python train.py --mlp_ratio=2 --fused_qkv=false --patch_size=[6, 6] --lr_schedule="step" --warmup_steps=560 --weight_decay=0.03
Rows from block 8 of a small class-conditioned image diffusion model, named by matrix and row number. Rows with one number belong to one neuron. Each number is 128 + 24 x the weight over its row's rms, rounded and kept within 0 to 255. All counts start at 0. After the name is the row's rms in percent of the matrix's.
After each neuron's rows are labels from the 100 images, of 14848 (inputs lightly noised), where the neuron reaches its highest value: "responds to" is what is common among them. Only what is clearly more common there than usual is listed. The data: microscope photos of single blood and bone marrow cells. In brackets: how many of the 100.
# fc1: MLP up (model.blocks.8.mlp.fc1.weight, 256x128), inputs 0-63
# fc2: MLP down (model.blocks.8.mlp.fc2.weight, 128x256, transposed), outputs 0-63

fc1.65 061 [141 169 168 144 150 112 146 145 123 149 148 137 108  86 124 142 170 124 116 174 137  96 149 114 140 150  92 129 185 144 140 130  83 119 161 141 157 149 168 110 114 131 106 131 146  85 131 143 146 150 117 116 147 138 113 131 161 117 113 140 123 119 148 119]
fc2.65 069 [133  74 146 109 160 156 152 145 117 132 171 106 140 141 134 160 116  88  90  68 121 148 169 137 162 137 141 160 121 100 114 166 174 129 119 122 117 142 107  94 109  97 152 127 141 161 182 150 121 157 132 123 147 136 128 115  72 138 107 138 117 126 123 110]
responds to: cell type: segmented neutrophil (41)

fc1.39 119 [153 126 114 121  96 148 150 117 141 155 144 119 128 103 122 129  96 128 107  77 101 138 151  95 117 130 123 104 115  89 126 152 108 115 134  90 106 157 175 139  72 128 134 138 122 142 103 129 116 159 126 108 123  81 139 127 108 131  91 144  87 133  80 178]
fc2.39 106 [101 127 127 102 123 115  79 117  97 172 111 111 173 100 138 121 106 113 130  68  80 137 132 119 118 132 131 145 126 149 139 135 118 116 115 118 150 169 105 154 157 155 146 114 130 141 103 130 137  82 133 151 130  62 154 161 117 146 140 114 113 141  89  86]
responds to: cell type: segmented neutrophil (50); smear: peripheral blood (42)

fc1.52 105 [100 118 137 174 106 115 152  85 108 173 171 169 148  80 109 132 154 125 178 157 159 156 143 157  96 113 116 147 129 120 103 133 118 143 147 123 120 135 160 135 119 168 107 137  88 121 106 131 110 130 137 147 138 158  93 131 122  91 134 124 130 127 141 121]
fc2.52 130 [171 138 139  93 122 140 111 108 141 161 119 159 154  94 127 112 112 123  79 166 158 114 113 131 147 139 130 122 140 124  85  97 109 144 130 136 147 154 134 139 152 178 164 136 130 103 129 141 127 108 107  90 123 147 114 139 117  81 129 100 121 143 147 119]
responds to: cell type: segmented neutrophil (43)

fc1.218 106 [104 104 130 101 113  95 154 158 121 135  86  85 126 168 124 101  91 142 114 120 125 112 139 105 160 106 189 132 110 139 107 157 139 122  88 169 139 122 103 142 104 124  97 119 162 113 121 139 154 174 105 113 107 150 109 146 130 126 116 149 126 163 121 168]
fc2.218 103 [132 158 141 116 146  92 153 122  97 138 135 150 101 117 123 119 138 116 159 151 112 137 124 160 122 119  63 146 134 117 155 147 105 119  97 118 142 161 140 122  98  88 115 135 110 110 191 137 145 147 114 120 107 114 174 134  92 167 100 141 115  90 112 118]
responds to: smear: peripheral blood (99)

fc1.184 130 [119 123 115 109 135 161 119 126 167 126 179 144 170 109 138 142  98 117 132 130 130 159 117 114 180 186 134 132 139 165 112 188 125 127 143  91 144 153 123 140  75 100 109 145 130 123 102 143 103 146 159 124 126 108 128 123 136 126 139 144 111 162 117 115]
fc2.184 107 [152 119 119 136 129 102 106 122  88 115 112 142 185 108 118 127 106 114 125 120 127  99 135 140 162 150 135 117 127  80 124  73 140 120  99  83 108 120 140 147 172  79 152 116 115 112 101 133 127 117 147 116 129 149 120 169 121 104 120 122 133 156 118 156]
responds to: cell type: erythroblast (32)

fc1.118 113 [116 134 135 120  75 142 131 116 115 171 110 117 148 185 139  81 136 102  99 120  95 118 118 139 138 107 156 161 110 119 134 151 142 102  73 169 141 121 123 124 112 124 129  98 121  79 166 139 141 123 145 134 130 146 142 143 122 170 173  86 128 145 120 151]
fc2.118 101 [128 114 114 168 189 162 102 151 108 114 151 126  96 107  98 119  67 166 129 135 148 157 164 111 151 108 113 161 140  90 115 140 129 115 128 107 129 120 166 139 149 126 133  80 113 158  82 108 145  90 123 152 129 125 131 125 161 116 167  85 101 112 154 116]
responds to: smear: peripheral blood (98)

fc1.185 107 [125  75 116 113 121 130 128 176 132 157 141 128 119 127 133 160 111 132 128 121 115 130 148  84 134 149  83 133 106 123 107 137 107 117 154 103 110 144 141  89  87 161 134 113 114 103 107 138 106 148 139 163 106  97 174 104  96 136  55 144 101 130 106 173]
fc2.185 126 [140  91 112 127 112 137  93 173  97 174 128 125 137 142 129 145 135 142 127 112 110 142 134 110 128 134  91  87  91 112  93 149 111 144 106 101 149 126 129 101 137 174 127 122 140  93 108 147 134  89 115  81 140 111 165 130 172 129 185 121 122 102 157  91]
responds to: cell type: segmented neutrophil (46)

fc1.72 096 [158 108 131 143 133 171 115  91 101 116 146 144 128 123 137 153 159 174  95 128  88 151 113 101 123 175 129 128 128 113 109 190 105  90 143 101 117  94 151 135 153 184 176 141  80 158 154  99 132  96 153 159 127 132 137 147  93 117  98 148 131 124 128 126]
fc2.72 097 [143  92 121 102 139 102 149  90 177 110 145 127 112 137 126 118 153 174 186 118 109 122 131  76 141 116 124 127 142 126  99  92 137 150  87 116 154 121 106 132  98 161 143 131 107 130 147 105 133 151 143 115 134 128 127 177 135 115 170 114 136  94 137 107]
responds to: cell type: segmented neutrophil (40)

fc1.38 069 [133 135 129 147 124 111 111 115 115 153 117 141 138 120 124 151 156 105 130 110 163 163 137 107  88 134 125 109 119 103 107 110 157 151 118 108 110 164 101 139 122  92  75 137 156 132  89 110 132 148 118 141 146  66  94 158 133 128  96 104 208 159 140 121]
fc2.38 113 [142 169 141 112 116 148 116  90 121 105 113 143 119 140 138 168 124 136  93 130 129 151 147 157 150 139 151 106 135  91 133 163 136 160  99 104 128 125  99 134 120 123 157 124 161 166 134 120  65 121 125 132 118 187 114 103 144 121 132 118 151 137 109 123]
responds to: cell type: erythroblast (40)

fc1.48 104 [112 129 116 150 130 115 148 113 136 133 133 135 143  94 131 147 149 121 169 131 101  99 145 129 137  76 146 123 171 116 150 103 136 137 131 109 149 115 123 142 201 124 124 128 116 155  87 126 132 100  92 147 120 121 144 132  85 135 128 128 149 116 157  95]
fc2.48 090 [146 136 115 125 111 111 145 104 167 115  90 139 105 146 133 112 138 146 158 151 173  84  43 131 165  91 123 146 150  85 124 111 161 120 151 155 116 129 122 125 136 144 120  97 167 156 158 111  88 158  96 121 126 155 144  97 133 105 110 115  90 113 135 123]
responds to: cell type: erythroblast (38)

fc1.109 106 [127  89 112  96 110 120  99 131  72 114 161 188 126 112 126 118 114 131 125 130 135 105 135  85 133 132  93 103 174 118 127 138 106 167 188 129  76 101 120 104  89 139 135 119  79 119  89  95 106  94 124 134 118 150 154  89 116 162 123 103 115 145 108 139]
fc2.109 109 [131 122 141 178  93 133 141 149 150 118 117 203 142 138 128 131 131 165 146 155 148 157 143 117 158 133 104 118 170 134 125 139 105  90 149 121 174  89 122 128 157 135 130 125 139 136 104 107 136 164 128 109 123 186 126 123  86 147 119 149 191 172 129 104]
responds to: cell type: segmented neutrophil (41); smear: peripheral blood (36)

fc1.18 065 [158 130 110 118 130 106 105 121 132 142 130 136  94 133 107 117 108 129 114 116 107 135 143 113 139 102  74 140 115  91 148 138  89 106 101  78 108 112 108 188 122  99 104 122 120 106 146  92 116 117 135 150 131 114 139 110 103 126 113 124 122 116 136 102]
fc2.18 090 [179 130 120 119 125 104 113 135 130 113 131 101 122 108 130 114 109 110 149 152 123 129 181 110 129 216 156 152 125 107  89 150 133 179 119 155 130 132 149 100 134 126  85 116 143 151 112 173 146 160 135 154 148 176 126  94 169 123 100 128  79 104 137 127]
responds to: cell type: segmented neutrophil (72); smear: peripheral blood (51)

fc1.114 068 [136 107  91 116 116  85 122 118  98 134 119 141 147 118 124  93 115 108 120 111  84 101 128 103 114 107 124 119 156 171 159 138 111 145 136 150 143 112 130 125 152 149 145 165  75 164  74  87 131 107 156 108 105 131 128  92  85 173 135 133  78  88 151  99]
fc2.114 087 [130 135 130 126 133 146 172 126 128  99 181 109 147 125 130  97 134  87 156 155  95 177 122 119 131 130 139 126 106 109 151 118 174 148 108 159 127 165 120 108 140 160 127 124  95  88 122 124 154 139 167 123 149 110 125  92  80 154 151 102 137 111 171 151]
responds to: smear: peripheral blood (54)

fc1.105 087 [102 100 116 132 133 127 149 125 137 100 160 109  95 107  97 112 110 129  97 117 105 131 173 148 157 140  80 139 124 109 162 135 169 151 131 149 134  94 139 154 109 122 184 120 143 124 125 132 118 119 111 150 108 146 158 101 136 126 121 108 111 133 139 160]
fc2.105 061 [117 134 125 145 109 152 119 150 151 121  81 109 142 129 141 134 130 147 142 122 138 146 150 114 152 145  95 135 120  93 114 140 134 132 120 130 109 136 116  72 141 141 181 114 110 119 174 177 148 162 138 128 102 140 112 166 142 134 132  83 118 121 106 141]
responds to: smear: peripheral blood (66)

fc1.171 085 [124 156 157 139 145 128 115 124 115  93 116 102 127 121  94 122  91 169 120 133 119 131 176 103 108 117 103 135 131  64 104 129 156 125 124  87  94 138 160 152 110 106 120 130 165 131 159 172 157 136 127 140 132 154 152 129 115 122 123 116 101 125 146  97]
fc2.171 067 [128 118 166 136 161 178  77 135 115  95 107 140  74 138 144 144 117  96 122 168 143 129 161 107 103 147  95 157 143 177  99 121 133 123 113 118 119 112 140 144 133 114 150 105 151 105 135 141 109 113 112 158 122 157 130 123  99 121 192 144  94 119 119  72]
responds to: smear: peripheral blood (37)

fc1.130 106 [150 120  89 149 157 113 147 123 117 157 159 136 111  78 160 106 168 151 138 143 104 151 137 138 121 147 131 133 116 109 108 142 100 134 149 111 145  57 163 146 154 154 129 137  95 163 103 114 122  88 156  95 113 139 144 134 101  93 109 160 104 125 174  81]
fc2.130 104 [119 111  78 106 161 155 120 144 121 175 139 119  91  93 158 100 167 152 130 150 119  88 134 117 131 111 144 140  85 136  84 122 136 105 132 123 127  52 106 155 138 131 156  99 136 173 114 107 123 161 124 157 158 130 143 136 172 110 155 103 108 150 128 161]
responds to: cell type: segmented neutrophil (41)

fc1.143 108 [123 126 117 150  72  92 189 128  67  95 100 124 114 134 100  86 138 104 142  76 104 119 105 142 110 134  80 122 115 105 116 124 101 126 133  96 142  89 124 117 137 150  92 101 127 105 104 131 144 141 102 130 125 115  98 173 146 151 161 124 152  98 159 110]
fc2.143 105 [148 123 112 132  60 142  81 151 161 105 129 142 116 155  76 101 122  92 113  97 108 110 127 129 126 114  91 145 113 114 126 116 130 107 155 101 107 104 144 131 127 163 171 149 135 142 110 162 108 105 114 109 141 125 101 171 156 195  83 141 143 114 134 131]
responds to: smear: peripheral blood (96)

fc1.243 113 [170 164 122 101 142 104 127 132 120  85 130 108 145 119 175 113 131 142 133 109 135 117 159 124  96 109  98 124 136 122 132 119  82  80 119 134 145 154 172 129 107 111 144  88 130  96 140  94 126 138 139 118 174 121 105 115 176 116  72 146 132 106 167 137]
fc2.243 098 [122 148  93 180 152 118 139 142 118 114 114 117 148 139 171 129 158 150 135 136 128 137 149 113 107 154 118 161 133 116 116 143 130 149 109 159 133 164 104 116 178 105 125 170 122 108 147  66 130 121 115 110 103 118 102  98 100 152 192 105 147 128 136  98]
responds to: cell type: segmented neutrophil (43)

fc1.92 105 [140 146 131 151  94 146  81 166 150 103 180 176 108 108 137  92 114 150 167 100  94 149 150 118 122 115 105 135 159 127 166 142 103 161 174 191 112 119 109 124 118 141 184 110  96 119  99 131 122 140 112 155 131 145 148 106 137 133 102 114  77 114 127 175]
fc2.92 113 [147 160 161 122  82 107 178 178 101 108 115 161 100 123 128  83 112 158  95 103  86 108 127 132 139 134 111 115 135 152 168 123 122 102 135 174 151 118 133 129 138 126  86 144 126 113  96 130 131 119 140 109 125 128 106 123 117 116 164 144 118  97 135  82]
responds to: cell type: segmented neutrophil (44)

fc1.96 093 [121 123 130 137 134 113 140 142 125 149 144 147 136 151 116 107 123 148 106 190 112 130  97 159 137 181 114 138 139  83  93 152 164 104  98 153  92  89 103 142 124 159 161 134  97 115 149 120 127 146 129 130 127 125 111 159  77  92 156 129 145 162 114 111]
fc2.96 078 [147 109 110 145 102  77 121 107 132 142 147 153 128 102 139 150 134 111 122  70 118 144 119 122 133 116 150 130  98  93 176 152 131 132 164 130 112 135 139 105 172 122 148 153 137 145 128 102 134 159  95 110 131 130 157 105  91 201 156 136 137 146 158  97]
responds to: smear: peripheral blood (91)

fc1.59 113 [145 103 129 103 100 153 117  90 118 113 146 123  98 124 104 114 141 138  97 142 142 162 150  85 121 122 111  93 110  93 123 173 109 104 160  92 146 106 171 108  67 124 150 160 122 137 143 138 118 118 142 162  93 111 129  89  73 123 110 106  84 124 125 139]
fc2.59 116 [116 112 159 131 141 108 146  88 133  86 141 111 108 149 141 107 149 122 134 164 177  89 115  90 117 135 106 168 115  91 129 108 137 126 155 133  77  91 134 112 153 124 140  96 148 121 149 166 129 136 107  76 158 132 130 114 152 138 140 152 140 119 162 122]
responds to: cell type: segmented neutrophil (43); smear: peripheral blood (40)

fc1.217 112 [181 130 139  99 122 167 173 132 103 108 112  89 111 181 140 146 122  97 148 151  70 159 148 100 141 153 134 147  96 125 133 167 111 120 140 123 143 121 138 138 130 151 174 107 100 159 130  99 114 122 128 144 112 115 149 117  90 135 112 126 125 137  98 132]
fc2.217 111 [ 74 134 136 130 127 101  93 147 132  98 171  85 104 186 134 134 124  90 104 141  99  83 142  77 117 113 135 105  81 122 110 119  99 128 129 121 119 136 124 142 147 144 105 160 158 151 135 127 146 114 138 115 140 109 127 129 119 129 152 128 130 137  88 104]
responds to: cell type: segmented neutrophil (43)

fc1.247 101 [123 132 137 122 112 123 137 123  98  91 156 121 150 163 134 136  97 137 114 122 133 144 141 136 142 123 107 119  83  99 108 152 137 147 113 124 110 110 134 138 177 111 123 148 165  84 176 103  96 138 113 131 116 115 120 181 127 154 133 146 128 126 190 108]
fc2.247 100 [122 124 144 138 127 131 127 169 133 119 154 125 136 122 110 126 181  97 143 138 154 115 152 103  93 136 128 118 133 182 138 117  66 186 125 110 121 156 100 117 172 107 113 130 155 126 124 137 179 139 106 136 125  93 130 138 112 118 141 133 106 122 153 118]
responds to: smear: peripheral blood (98)

fc1.20 140 [122 102 139 133  85 115 105 112 169 152 122 162 134 157 109 126 125 209  89 139 103 135 164 126 137 122 119  57 127  88 114 109 118 137 113 131 149 119 146  99 110 114 103 140 155 115 137 142 117 150 122 118 104 118 124 152 142  94 140  82  87 153 125 172]
fc2.20 133 [143  95 138 121  83 152 149 136  84 160 138 170 149 147 122 123 118 200 169 134  88 140 118 118 156 105 126 198 128 135 112 150 108 134 127 136  95 119 136  90 131 151 151 108 172 141 140 143 151 103 137 143 139 117 138 151  96 106 112 160 112 150 119  95]
responds to: cell type: segmented neutrophil (50); smear: peripheral blood (49)

fc1.223 080 [121  65  98 142 126 178 145 153 108 111 195  93 144 138 133 117 112 164 120 108 101 145 154 134 124 149 107 171 166 104 112 154 156 126 160 121 120  89 125 113 122 115 165 103 142 148 178 109 146 109 151 160 148 150 154 106  92  87 121 103 142 156 135  95]
fc2.223 065 [ 96 102 117 138 101 139 111 160 137 142 140 133  92 111 115 147 151  80 134 152 130 128 145 102 130 121 121 145 102 122 118  92 121 131 138 169 116 112 167 189 101 168 119 130 118 118  66 155  90 124 133 126 128 204 189 112 112 122 132 140 141 141 118 131]
responds to: smear: peripheral blood (47)

fc1.50 113 [102 110 114 134 119 140 132 168 117 138 139  92 100  84 119 130 142 127 143 119 129 136 119 111 116  67 112 102 101 164 132 154 129  77 164 102 126 114 124 117  98 108 128  94  89 122 166 140 128 116 137 123 163 167 115 128 143  79 122 130 100 128 110 112]
fc2.50 130 [132 142 114 117 123 116 120 112 114  77  86 126 124 146 125 128 130 127 103 136 149 100 121 123 125 212 141 120 131  59  98 135  97 119 168 116 123 101 101 140 117 134 105 144 114 159 120 158 163 115 149 125 137 194 134 112  95 102 142 126  79  70  86 131]
responds to: smear: peripheral blood (94)

fc1.45 107 [118 158 111 113 101 143 114 125 115 152 133 139  74 141  99 146 117 157  97 146 141 142 155 108 116 135 142 118 129  83  84 184 111 106 133  89 115 130 176 131  86  84 155 146 127 125 120 119 125  78 122 129 154 124 122 105 104  93 118 176 106 136  96 152]
fc2.45 124 [142 187 111 114 132 121 144 140 130 159 120 147  67 157 105 158 131 156 135 143 150 156 124 129 127 108 172 137 154 152  67  60 125 126 134  94 150 139 102 117 115  81 109 129 123 108 110 113 134 184 158 143  86 130 130 123 115  95 113  67 137 135 109 103]
responds to: cell type: segmented neutrophil (40)

fc1.230 077 [113 119 103 141  98  88 158 146 144 150 114 109 117 121 127  78 130 125 117 153  96  98 162 119 119 118 102 135 124 129 159 153 147 113 132 164 137 118 150 142 129 117 116  99 153  77 177 103 139 107 110  82 181 148 159 113 124 106 124 131 145 121 114 126]
fc2.230 062 [142 102 135 143 153 124 138 130 153 153 131 129  92  95 142  89 141 166 121  86 176 139 132 117 112 150 155  98 112 127 128 127 122 144 122 108 131 116 130 127 134 124 146 111 156 136 123 140 133 123 151  80 145 116 127 135 111 125 156 122 117 119 106 145]
responds to: smear: peripheral blood (96)

fc1.16 135 [171 134 137 162 137 160 137 100 129 146 149 145  99 125 151 104 116 110 111  67 115 130 139 138 113 141  77 149 117 104 109 115 113 152 130  93 206 117 135  95 138 125 160 126 135 158 105 105 117 120 122 104 208 138  94 127 120  99 132 136 140 128 144  88]
fc2.16 117 [111 122 145  88 124  91 136 129 119 146 128 130  75 135 138 115 106 103 168  79 119 144 123 111 131 135  79 124 108 139 105 120 116 111 130 110  64 137 147 101 122 113 100 135 159 163 115 136 151 118 125 148  55 134 100 125 121 107 120 115 127 126 125 143]
responds to: cell type: segmented neutrophil (41)