config.yaml
model: "class-conditioned image diffusion model"
dataset: "microscope photos of single blood and bone marrow cells"
train_examples: 194171
image_size: 48
horizontal_flip: true
conditioning: "class"
arch: "dit"
objective: "epsilon"
cond_dim: 128
targets: ["smear"]
num_classes: 2
cond_dropout: 0.1
norm: "layernorm"
activation: "gelu_tanh"
mlp_ratio: 2
head_dim: 16
fused_qkv: false
qk_norm: false
inner_norm: true
moe: "soft"
num_experts: 16
moe_every: 2
expert_mlp_ratio: 0.5
slots_per_expert: 2
shared_expert: false
patch_size: [6, 6]
layers: 12
width: 128
positions: "learned"
optimizer: "soap"
beta2: 0.999
lr: 0.0036
beta1: 0.95
shampoo_beta: 0.999
eps: 1e-08
precondition_frequency: 16
max_precond_dim: 1536
one_sided: false
adamw_lr_other_params: 0.0026
steps: 11200
batch_size: 256
epochs: 14.8
lr_schedule: "step"
warmup_steps: 560
weight_decay: 0.03
adamw_weight_decay_other_params: 0
Rows from block 2 of a small class-conditioned image diffusion model, named by matrix and row number. Rows with one number belong to one neuron. Each number is 128 + 32 x the weight over its row's rms, rounded and kept within 0 to 255. All counts start at 0. Numbers have three digits each. After the name is the row's rms in percent of the matrix's.
After each neuron's rows are labels from the 100 images, of 14848 (inputs lightly noised), where the neuron reaches its highest value: "responds to" is what is common among them; "patch colour" is the nearest of a few named colours to the mean colour under the peak. Only what is clearly more common there than usual is listed. The data: microscope photos of single blood and bone marrow cells.
# fc1: MLP up (model.blocks.2.mlp.fc1.weight, 256x128), inputs 64-127
# fc2: MLP down (model.blocks.2.mlp.fc2.weight, 128x256, transposed), outputs 64-127

fc1.252 116:130146077161093099169134141124120156088127168133122069152138133190175109167104106138154138142098142100122073161128188127177124099121112134098109089126096153221171131182131156138149158156121121
fc2.252 090:143150199152094149163115134114128120139111161115114119115136168082104132157131116105088146124133113125119126141133187129085133132131126090082102124163120104081147093167148123093138141081133142
responds to: cell type: segmented neutrophil; smear: peripheral blood
patch colour: purple

fc1.75 116:139106174140143130147105093147170137100159087128113137107133095117154142120137129163141141064096077092124120088139116151112100074159123119162100201160152115154079079128148087110093096157125120
fc2.75 120:135147120132119153169110094156085132162140130150119140149163132116097097139108095094112145053146166144106134100141162102104142138171113110167119050158088133092144203122147160145100113098121122
responds to: cell type: segmented neutrophil; smear: peripheral blood
patch colour: pink

fc1.6 091:101075139174141129078166109105100123116099119148156084142051084144132174096154154152073091083098139146138087116180129109112129135152131078118104124107122112118186086139156124144158107103165120
fc2.6 069:117108160142171068124071114068146082108173113117131150143178094154157106136189128100114127162167148143127086121175125153119124147170125146098117182163066101083176119119186113078122086130184137
responds to: smear: peripheral blood
patch colour: pink

fc1.164 079:102137181103161141104100101141120141113150090143146144123108132072172136179087126141154140141079148065101049093113078142132131074157115146124198127149078142173099137144201136119176110092073114
fc2.164 102:113166080118086129154133148113144113139125090116109081141192147102116130155161167127114133189196100139132078129098065124110087168149112083109187158140170122054114098100191098105146168154153170
responds to: cell type: segmented neutrophil; smear: peripheral blood
patch colour: purple

fc1.247 116:151123181128107182152184108144141108153163185137151103164149173141153144158167099120133109174192177150176152136158153162153146120088182152174119122131158126145107168158113146153139113184221200
fc2.247 084:102133226101152126138115132108126072145107118137115053117172120109112095146184170107146139138179108123128113128122097149111067125128146059119167147129135124152155136092143137109127215158182218
responds to: smear: peripheral blood
patch colour: grey

fc1.160 121:109116169106207115142132117133078126073072124174116153105118128109058096108138070079167177179111120120148112167161107127108091149156125131179097089131124157119020079081164120171162117091072115
fc2.160 099:091139085156191137159147120128166138171072123161141113137151146099164154108099164166091145175121110085119121159169154120144160100138110153176143209125138116134031156091142135084148161138141129
responds to: cell type: lymphocyte
patch colour: purple

fc1.54 130:073064120140161170055092099121101071213160092093103132104082110072122085132139120125140110114123088099154101140169080084109132116127110136136092078168144102135089130114119100184080095116133133
fc2.54 121:062130133159140078082174132154172163033163122085131123147103126154116162112119132139136106120150161136108117160179112145116113160125184122178107183156125151092115133136112159094108141132124100
responds to: smear: peripheral blood
patch colour: purple

fc1.91 092:121127117105095114177158086134079076107114121058094144083120140113140144178152169140078145120139121096133066112112142092138113121150169137115121168176104167159205158213171126086096071122127147
fc2.91 101:109165142100127131130124055161113180123126120096146161190140114090112072190100118132194119095140143131122133151120169158147125156149097145134129075174185087139172106208140132150102070099116064
responds to: cell type: segmented neutrophil; smear: peripheral blood
patch colour: purple

fc1.65 091:086066113163182167088103119119095154187170152108144088130096130084116179165101140107110125101184115122178082130166125087123155167117127147153087097153115124105165059165110089174162078099123121
fc2.65 108:132106150068110133109098094169145167064106109186088150096118126126164178113115149106073143169134147179163122082165110141117092112129129150152052117130106106118134151121113068100085137120142115
responds to: smear: peripheral blood
patch colour: pink

fc1.224 097:126103086125155153124079078176177136140168098103152162102192114150194140179097048175136135101117175082136168113109132152122129090122143141109169174133151136139147137143095107114138095142190143
fc2.224 149:121104140168090192106147059101129194178062126107146137131153135123104118083134117171098120154178172074102104101172096099140194122069127113100183172110134111113086143153138190109153121159122144
responds to: cell type: segmented neutrophil
patch colour: purple

fc1.105 101:146127132112118087200117088074092121040151066097125148151203127123135094227078084152120131115119153107115132141097116136144094128135173139109153181163161157148119148135149064160055171155131082
fc2.105 176:180059115127087146057126136135086132085132154112157124178127131174123109093082145087100132069141144126071094164117130114078146129051121122154097146091095118133097129069155107170132098098182062
responds to: cell type: segmented neutrophil; smear: peripheral blood
patch colour: purple

fc1.44 088:115115114153102102184195115143137106098115195089069089087043092087134154111183166094097107152088127136153119065151092167161118153102110076089055126112056105078123146137157138093124108131117126
fc2.44 059:113118172105132156065082162155150173126085210094038103145162125110138123125149092100125088122141145090150099128158098147160101133158153075140152124153108096148115149117155112122127116172102122
responds to: smear: peripheral blood
patch colour: pink

fc1.106 075:173139155201136194116129197167100150116107109161131137142049100139102166123148188188160186185187173141088101062143159123143120166175145136138093140133100096126115156157116120129141132130128107
fc2.106 089:080112161044136160146128052146087145090131147126157124105184192128090102159145132184159130083138147152061150145077107080121093142044131183097143117075146050153136147135127108137130167112100090
responds to: smear: peripheral blood
patch colour: pink

fc1.107 109:193087202068167144135169110113134171082164147094134107118084098100077159081100104103090148123099099144111128081131069132066083150135103124141139177091170160108137117163153142120163112060074089
fc2.107 133:170149098053134097146093142092122083143138156110110189127108109139118094089144121117128146108129156102142135072113083115173155102129145116116149059092060106143161124177146092108153128186156132
responds to: smear: peripheral blood; cell type: lymphocyte
patch colour: pink

fc1.165 080:109124134105161152123175131126153120094147106154148128160204088096179064142038064091118127169063119113103133158092131123131135146100144149168128177130110123150153060135127106109137162131157123
fc2.165 165:126204131144152110115129122104099106136097125172136143098097094169158073121097140143166127151172107136125120099107194164151160177114155114142111101138120150129174118116158156043168107088134157
responds to: cell type: segmented neutrophil
patch colour: purple; blue

fc1.136 087:164144117140167101141102062159204093106124058086126159092163120094144122098099076161110096161119118122148151128190086103087086075085132142147125140124119145118114086140086182095142121131168150
fc2.136 109:172114136134148159089182163119131150060111129093106106107138144132095114128088162126150163102076142082159159105103149105122122181105098146081128076114069105156113067163126147110169163173124097
responds to: cell type: lymphocyte
patch colour: purple

fc1.168 083:164112152159151126167124144164108110130163133128096079162181152073084163142169170086151108097138147146118114045081101130155179115126163122116052200143145134091156098178136114085092060141140171
fc2.168 106:154116130067065159167143102120112104139126220072062107160077112092131116132140172143172124148147098110141057147141132133168152117096166079105121177117131148137042097168104155128168162163139119
responds to: smear: peripheral blood
patch colour: pink

fc1.85 093:156187066120130095133125096165102165170162156129122157158149099128158132149111128189177171125154149060132043101106139119142110150114093135104104214176101130132200141183150108132140039131084095
fc2.85 090:130136235152105159137128111153170121136134151113125061125157114102101096152144132043109152126103107147124036094131168122091123125126148074130078078141178114132188105156150169124126035109135171
responds to: cell type: segmented neutrophil; smear: peripheral blood
patch colour: purple

fc1.74 105:175071108133110145095148111106106135160165124054103101137094093089081104167099140164072127105100113092095060088097086093129170104109056135078121178163108076150207156178170104114112056131107107
fc2.74 119:180099175155066097116112163074155130082148138079137135127120067154135155132130094054184104106170146096131094125099108132123083157150168097103142096155114195081220067138137179124082072088098096
responds to: cell type: segmented neutrophil; smear: peripheral blood
patch colour: purple

fc1.27 072:167185191173161155130120131121178132190100134066100119122055117129151179125164142129152107115125101130161128114114113133186083111102111124121118079119111157096156056169141058099071175122124142
fc2.27 062:151087142114146149115082096148141157140165153175130142115134099112189101168147144117127119119155039122113147128113102097174127099134104095125106096101154145143117132146134102126151102098123170
responds to: cell type: erythroblast
patch colour: blue

fc1.15 106:113113059115118124095134137118076171080135103120122029139155111164128135146065088142122102137106121131068079137136176102113153140117062120144109097095063151144128109183099138168165137112105114
fc2.15 086:135165168122114163118102153182155066143152172150092193110164142149083072128174185133105152155150050116143096091113168082070118127141155133151107101093165095145181133170119141107151156143117187
responds to: cell type: lymphocyte
patch colour: grey

fc1.49 091:118116144141103105135125133094099146087132084138142126183164094062144137120051074100128175145133170141076141129083126167167137165139144152145158160098163150109145123099112056232091169157108086
fc2.49 192:202162113169169072133138102146109172118181116183117121141217114125135110152068128080073116074142156116067114117140143184143169173201125126105088145158106165102178139124161152148142090077115075
responds to: cell type: segmented neutrophil
patch colour: purple; blue

fc1.19 130:172114156158107133194156133147118194149132124120143157095144174103169103091141176157124202130106113139150151116189131110088127064116167155153170145158155122094130190098103119171084122109119089
fc2.19 170:112124138102195120113141138139059165126136126140133178102135099054155091139130181148132055131101120134119113138086111118089099070168137135118126107108132124065118156181180106114140151110115059
responds to: smear: peripheral blood
patch colour: pink

fc1.37 089:128166154145103109077164109130079145168106136204136170132117101096145182085088184171142140176139119121160079104195147090134133174137070091113114100115141134111167155151156109136114129107105105
fc2.37 068:094172180165188146153084130147111077156089168158105100115133129092092105125156088082150147073109140087161153110098085139172056156154179195072170146114143103138160130169171127125143163153135149
responds to: smear: peripheral blood
patch colour: purple

fc1.84 073:122137190156122119144139115115114069064145150181153177133165130144132127171113096145126087115115148176160126135136170163136129132114207089146139126099166151161080186119067124087147168146157146
fc2.84 061:149098148146116112119136082110136144128114137095109064071114102145088168164093144036142127175106124195108123157103135148114118130180091116124155190126155121021113201125168120120095143094088144
responds to: cell type: erythroblast
patch colour: blue

fc1.232 078:156094170190140167160192128163119131144124167149111184142063123102172192151143131135192148119156162157215114117176090140171098138094129091118117139115110129137118157143159151175150112167154164
fc2.232 069:113172203129130165134142113122146124136148109169073058090173136127163123080072141087160088182087119109147108150124153084111124129161162180160145090111101137120122158130143166160124116101084132
responds to: smear: peripheral blood
patch colour: purple

fc1.26 096:151143149093136125148175079102133099082092105094144134076142104110101145148072068130057144120080146109120154141123151148113127087135129144226115182184080132124103120119136085163098102088114127
fc2.26 182:077116135097180114174096180122163096138197146133125137104085203113102156064108135122119132114204140136077129114089125068081150135162075117110133135188123099104134076149132076141168130061113156
responds to: cell type: segmented neutrophil
patch colour: purple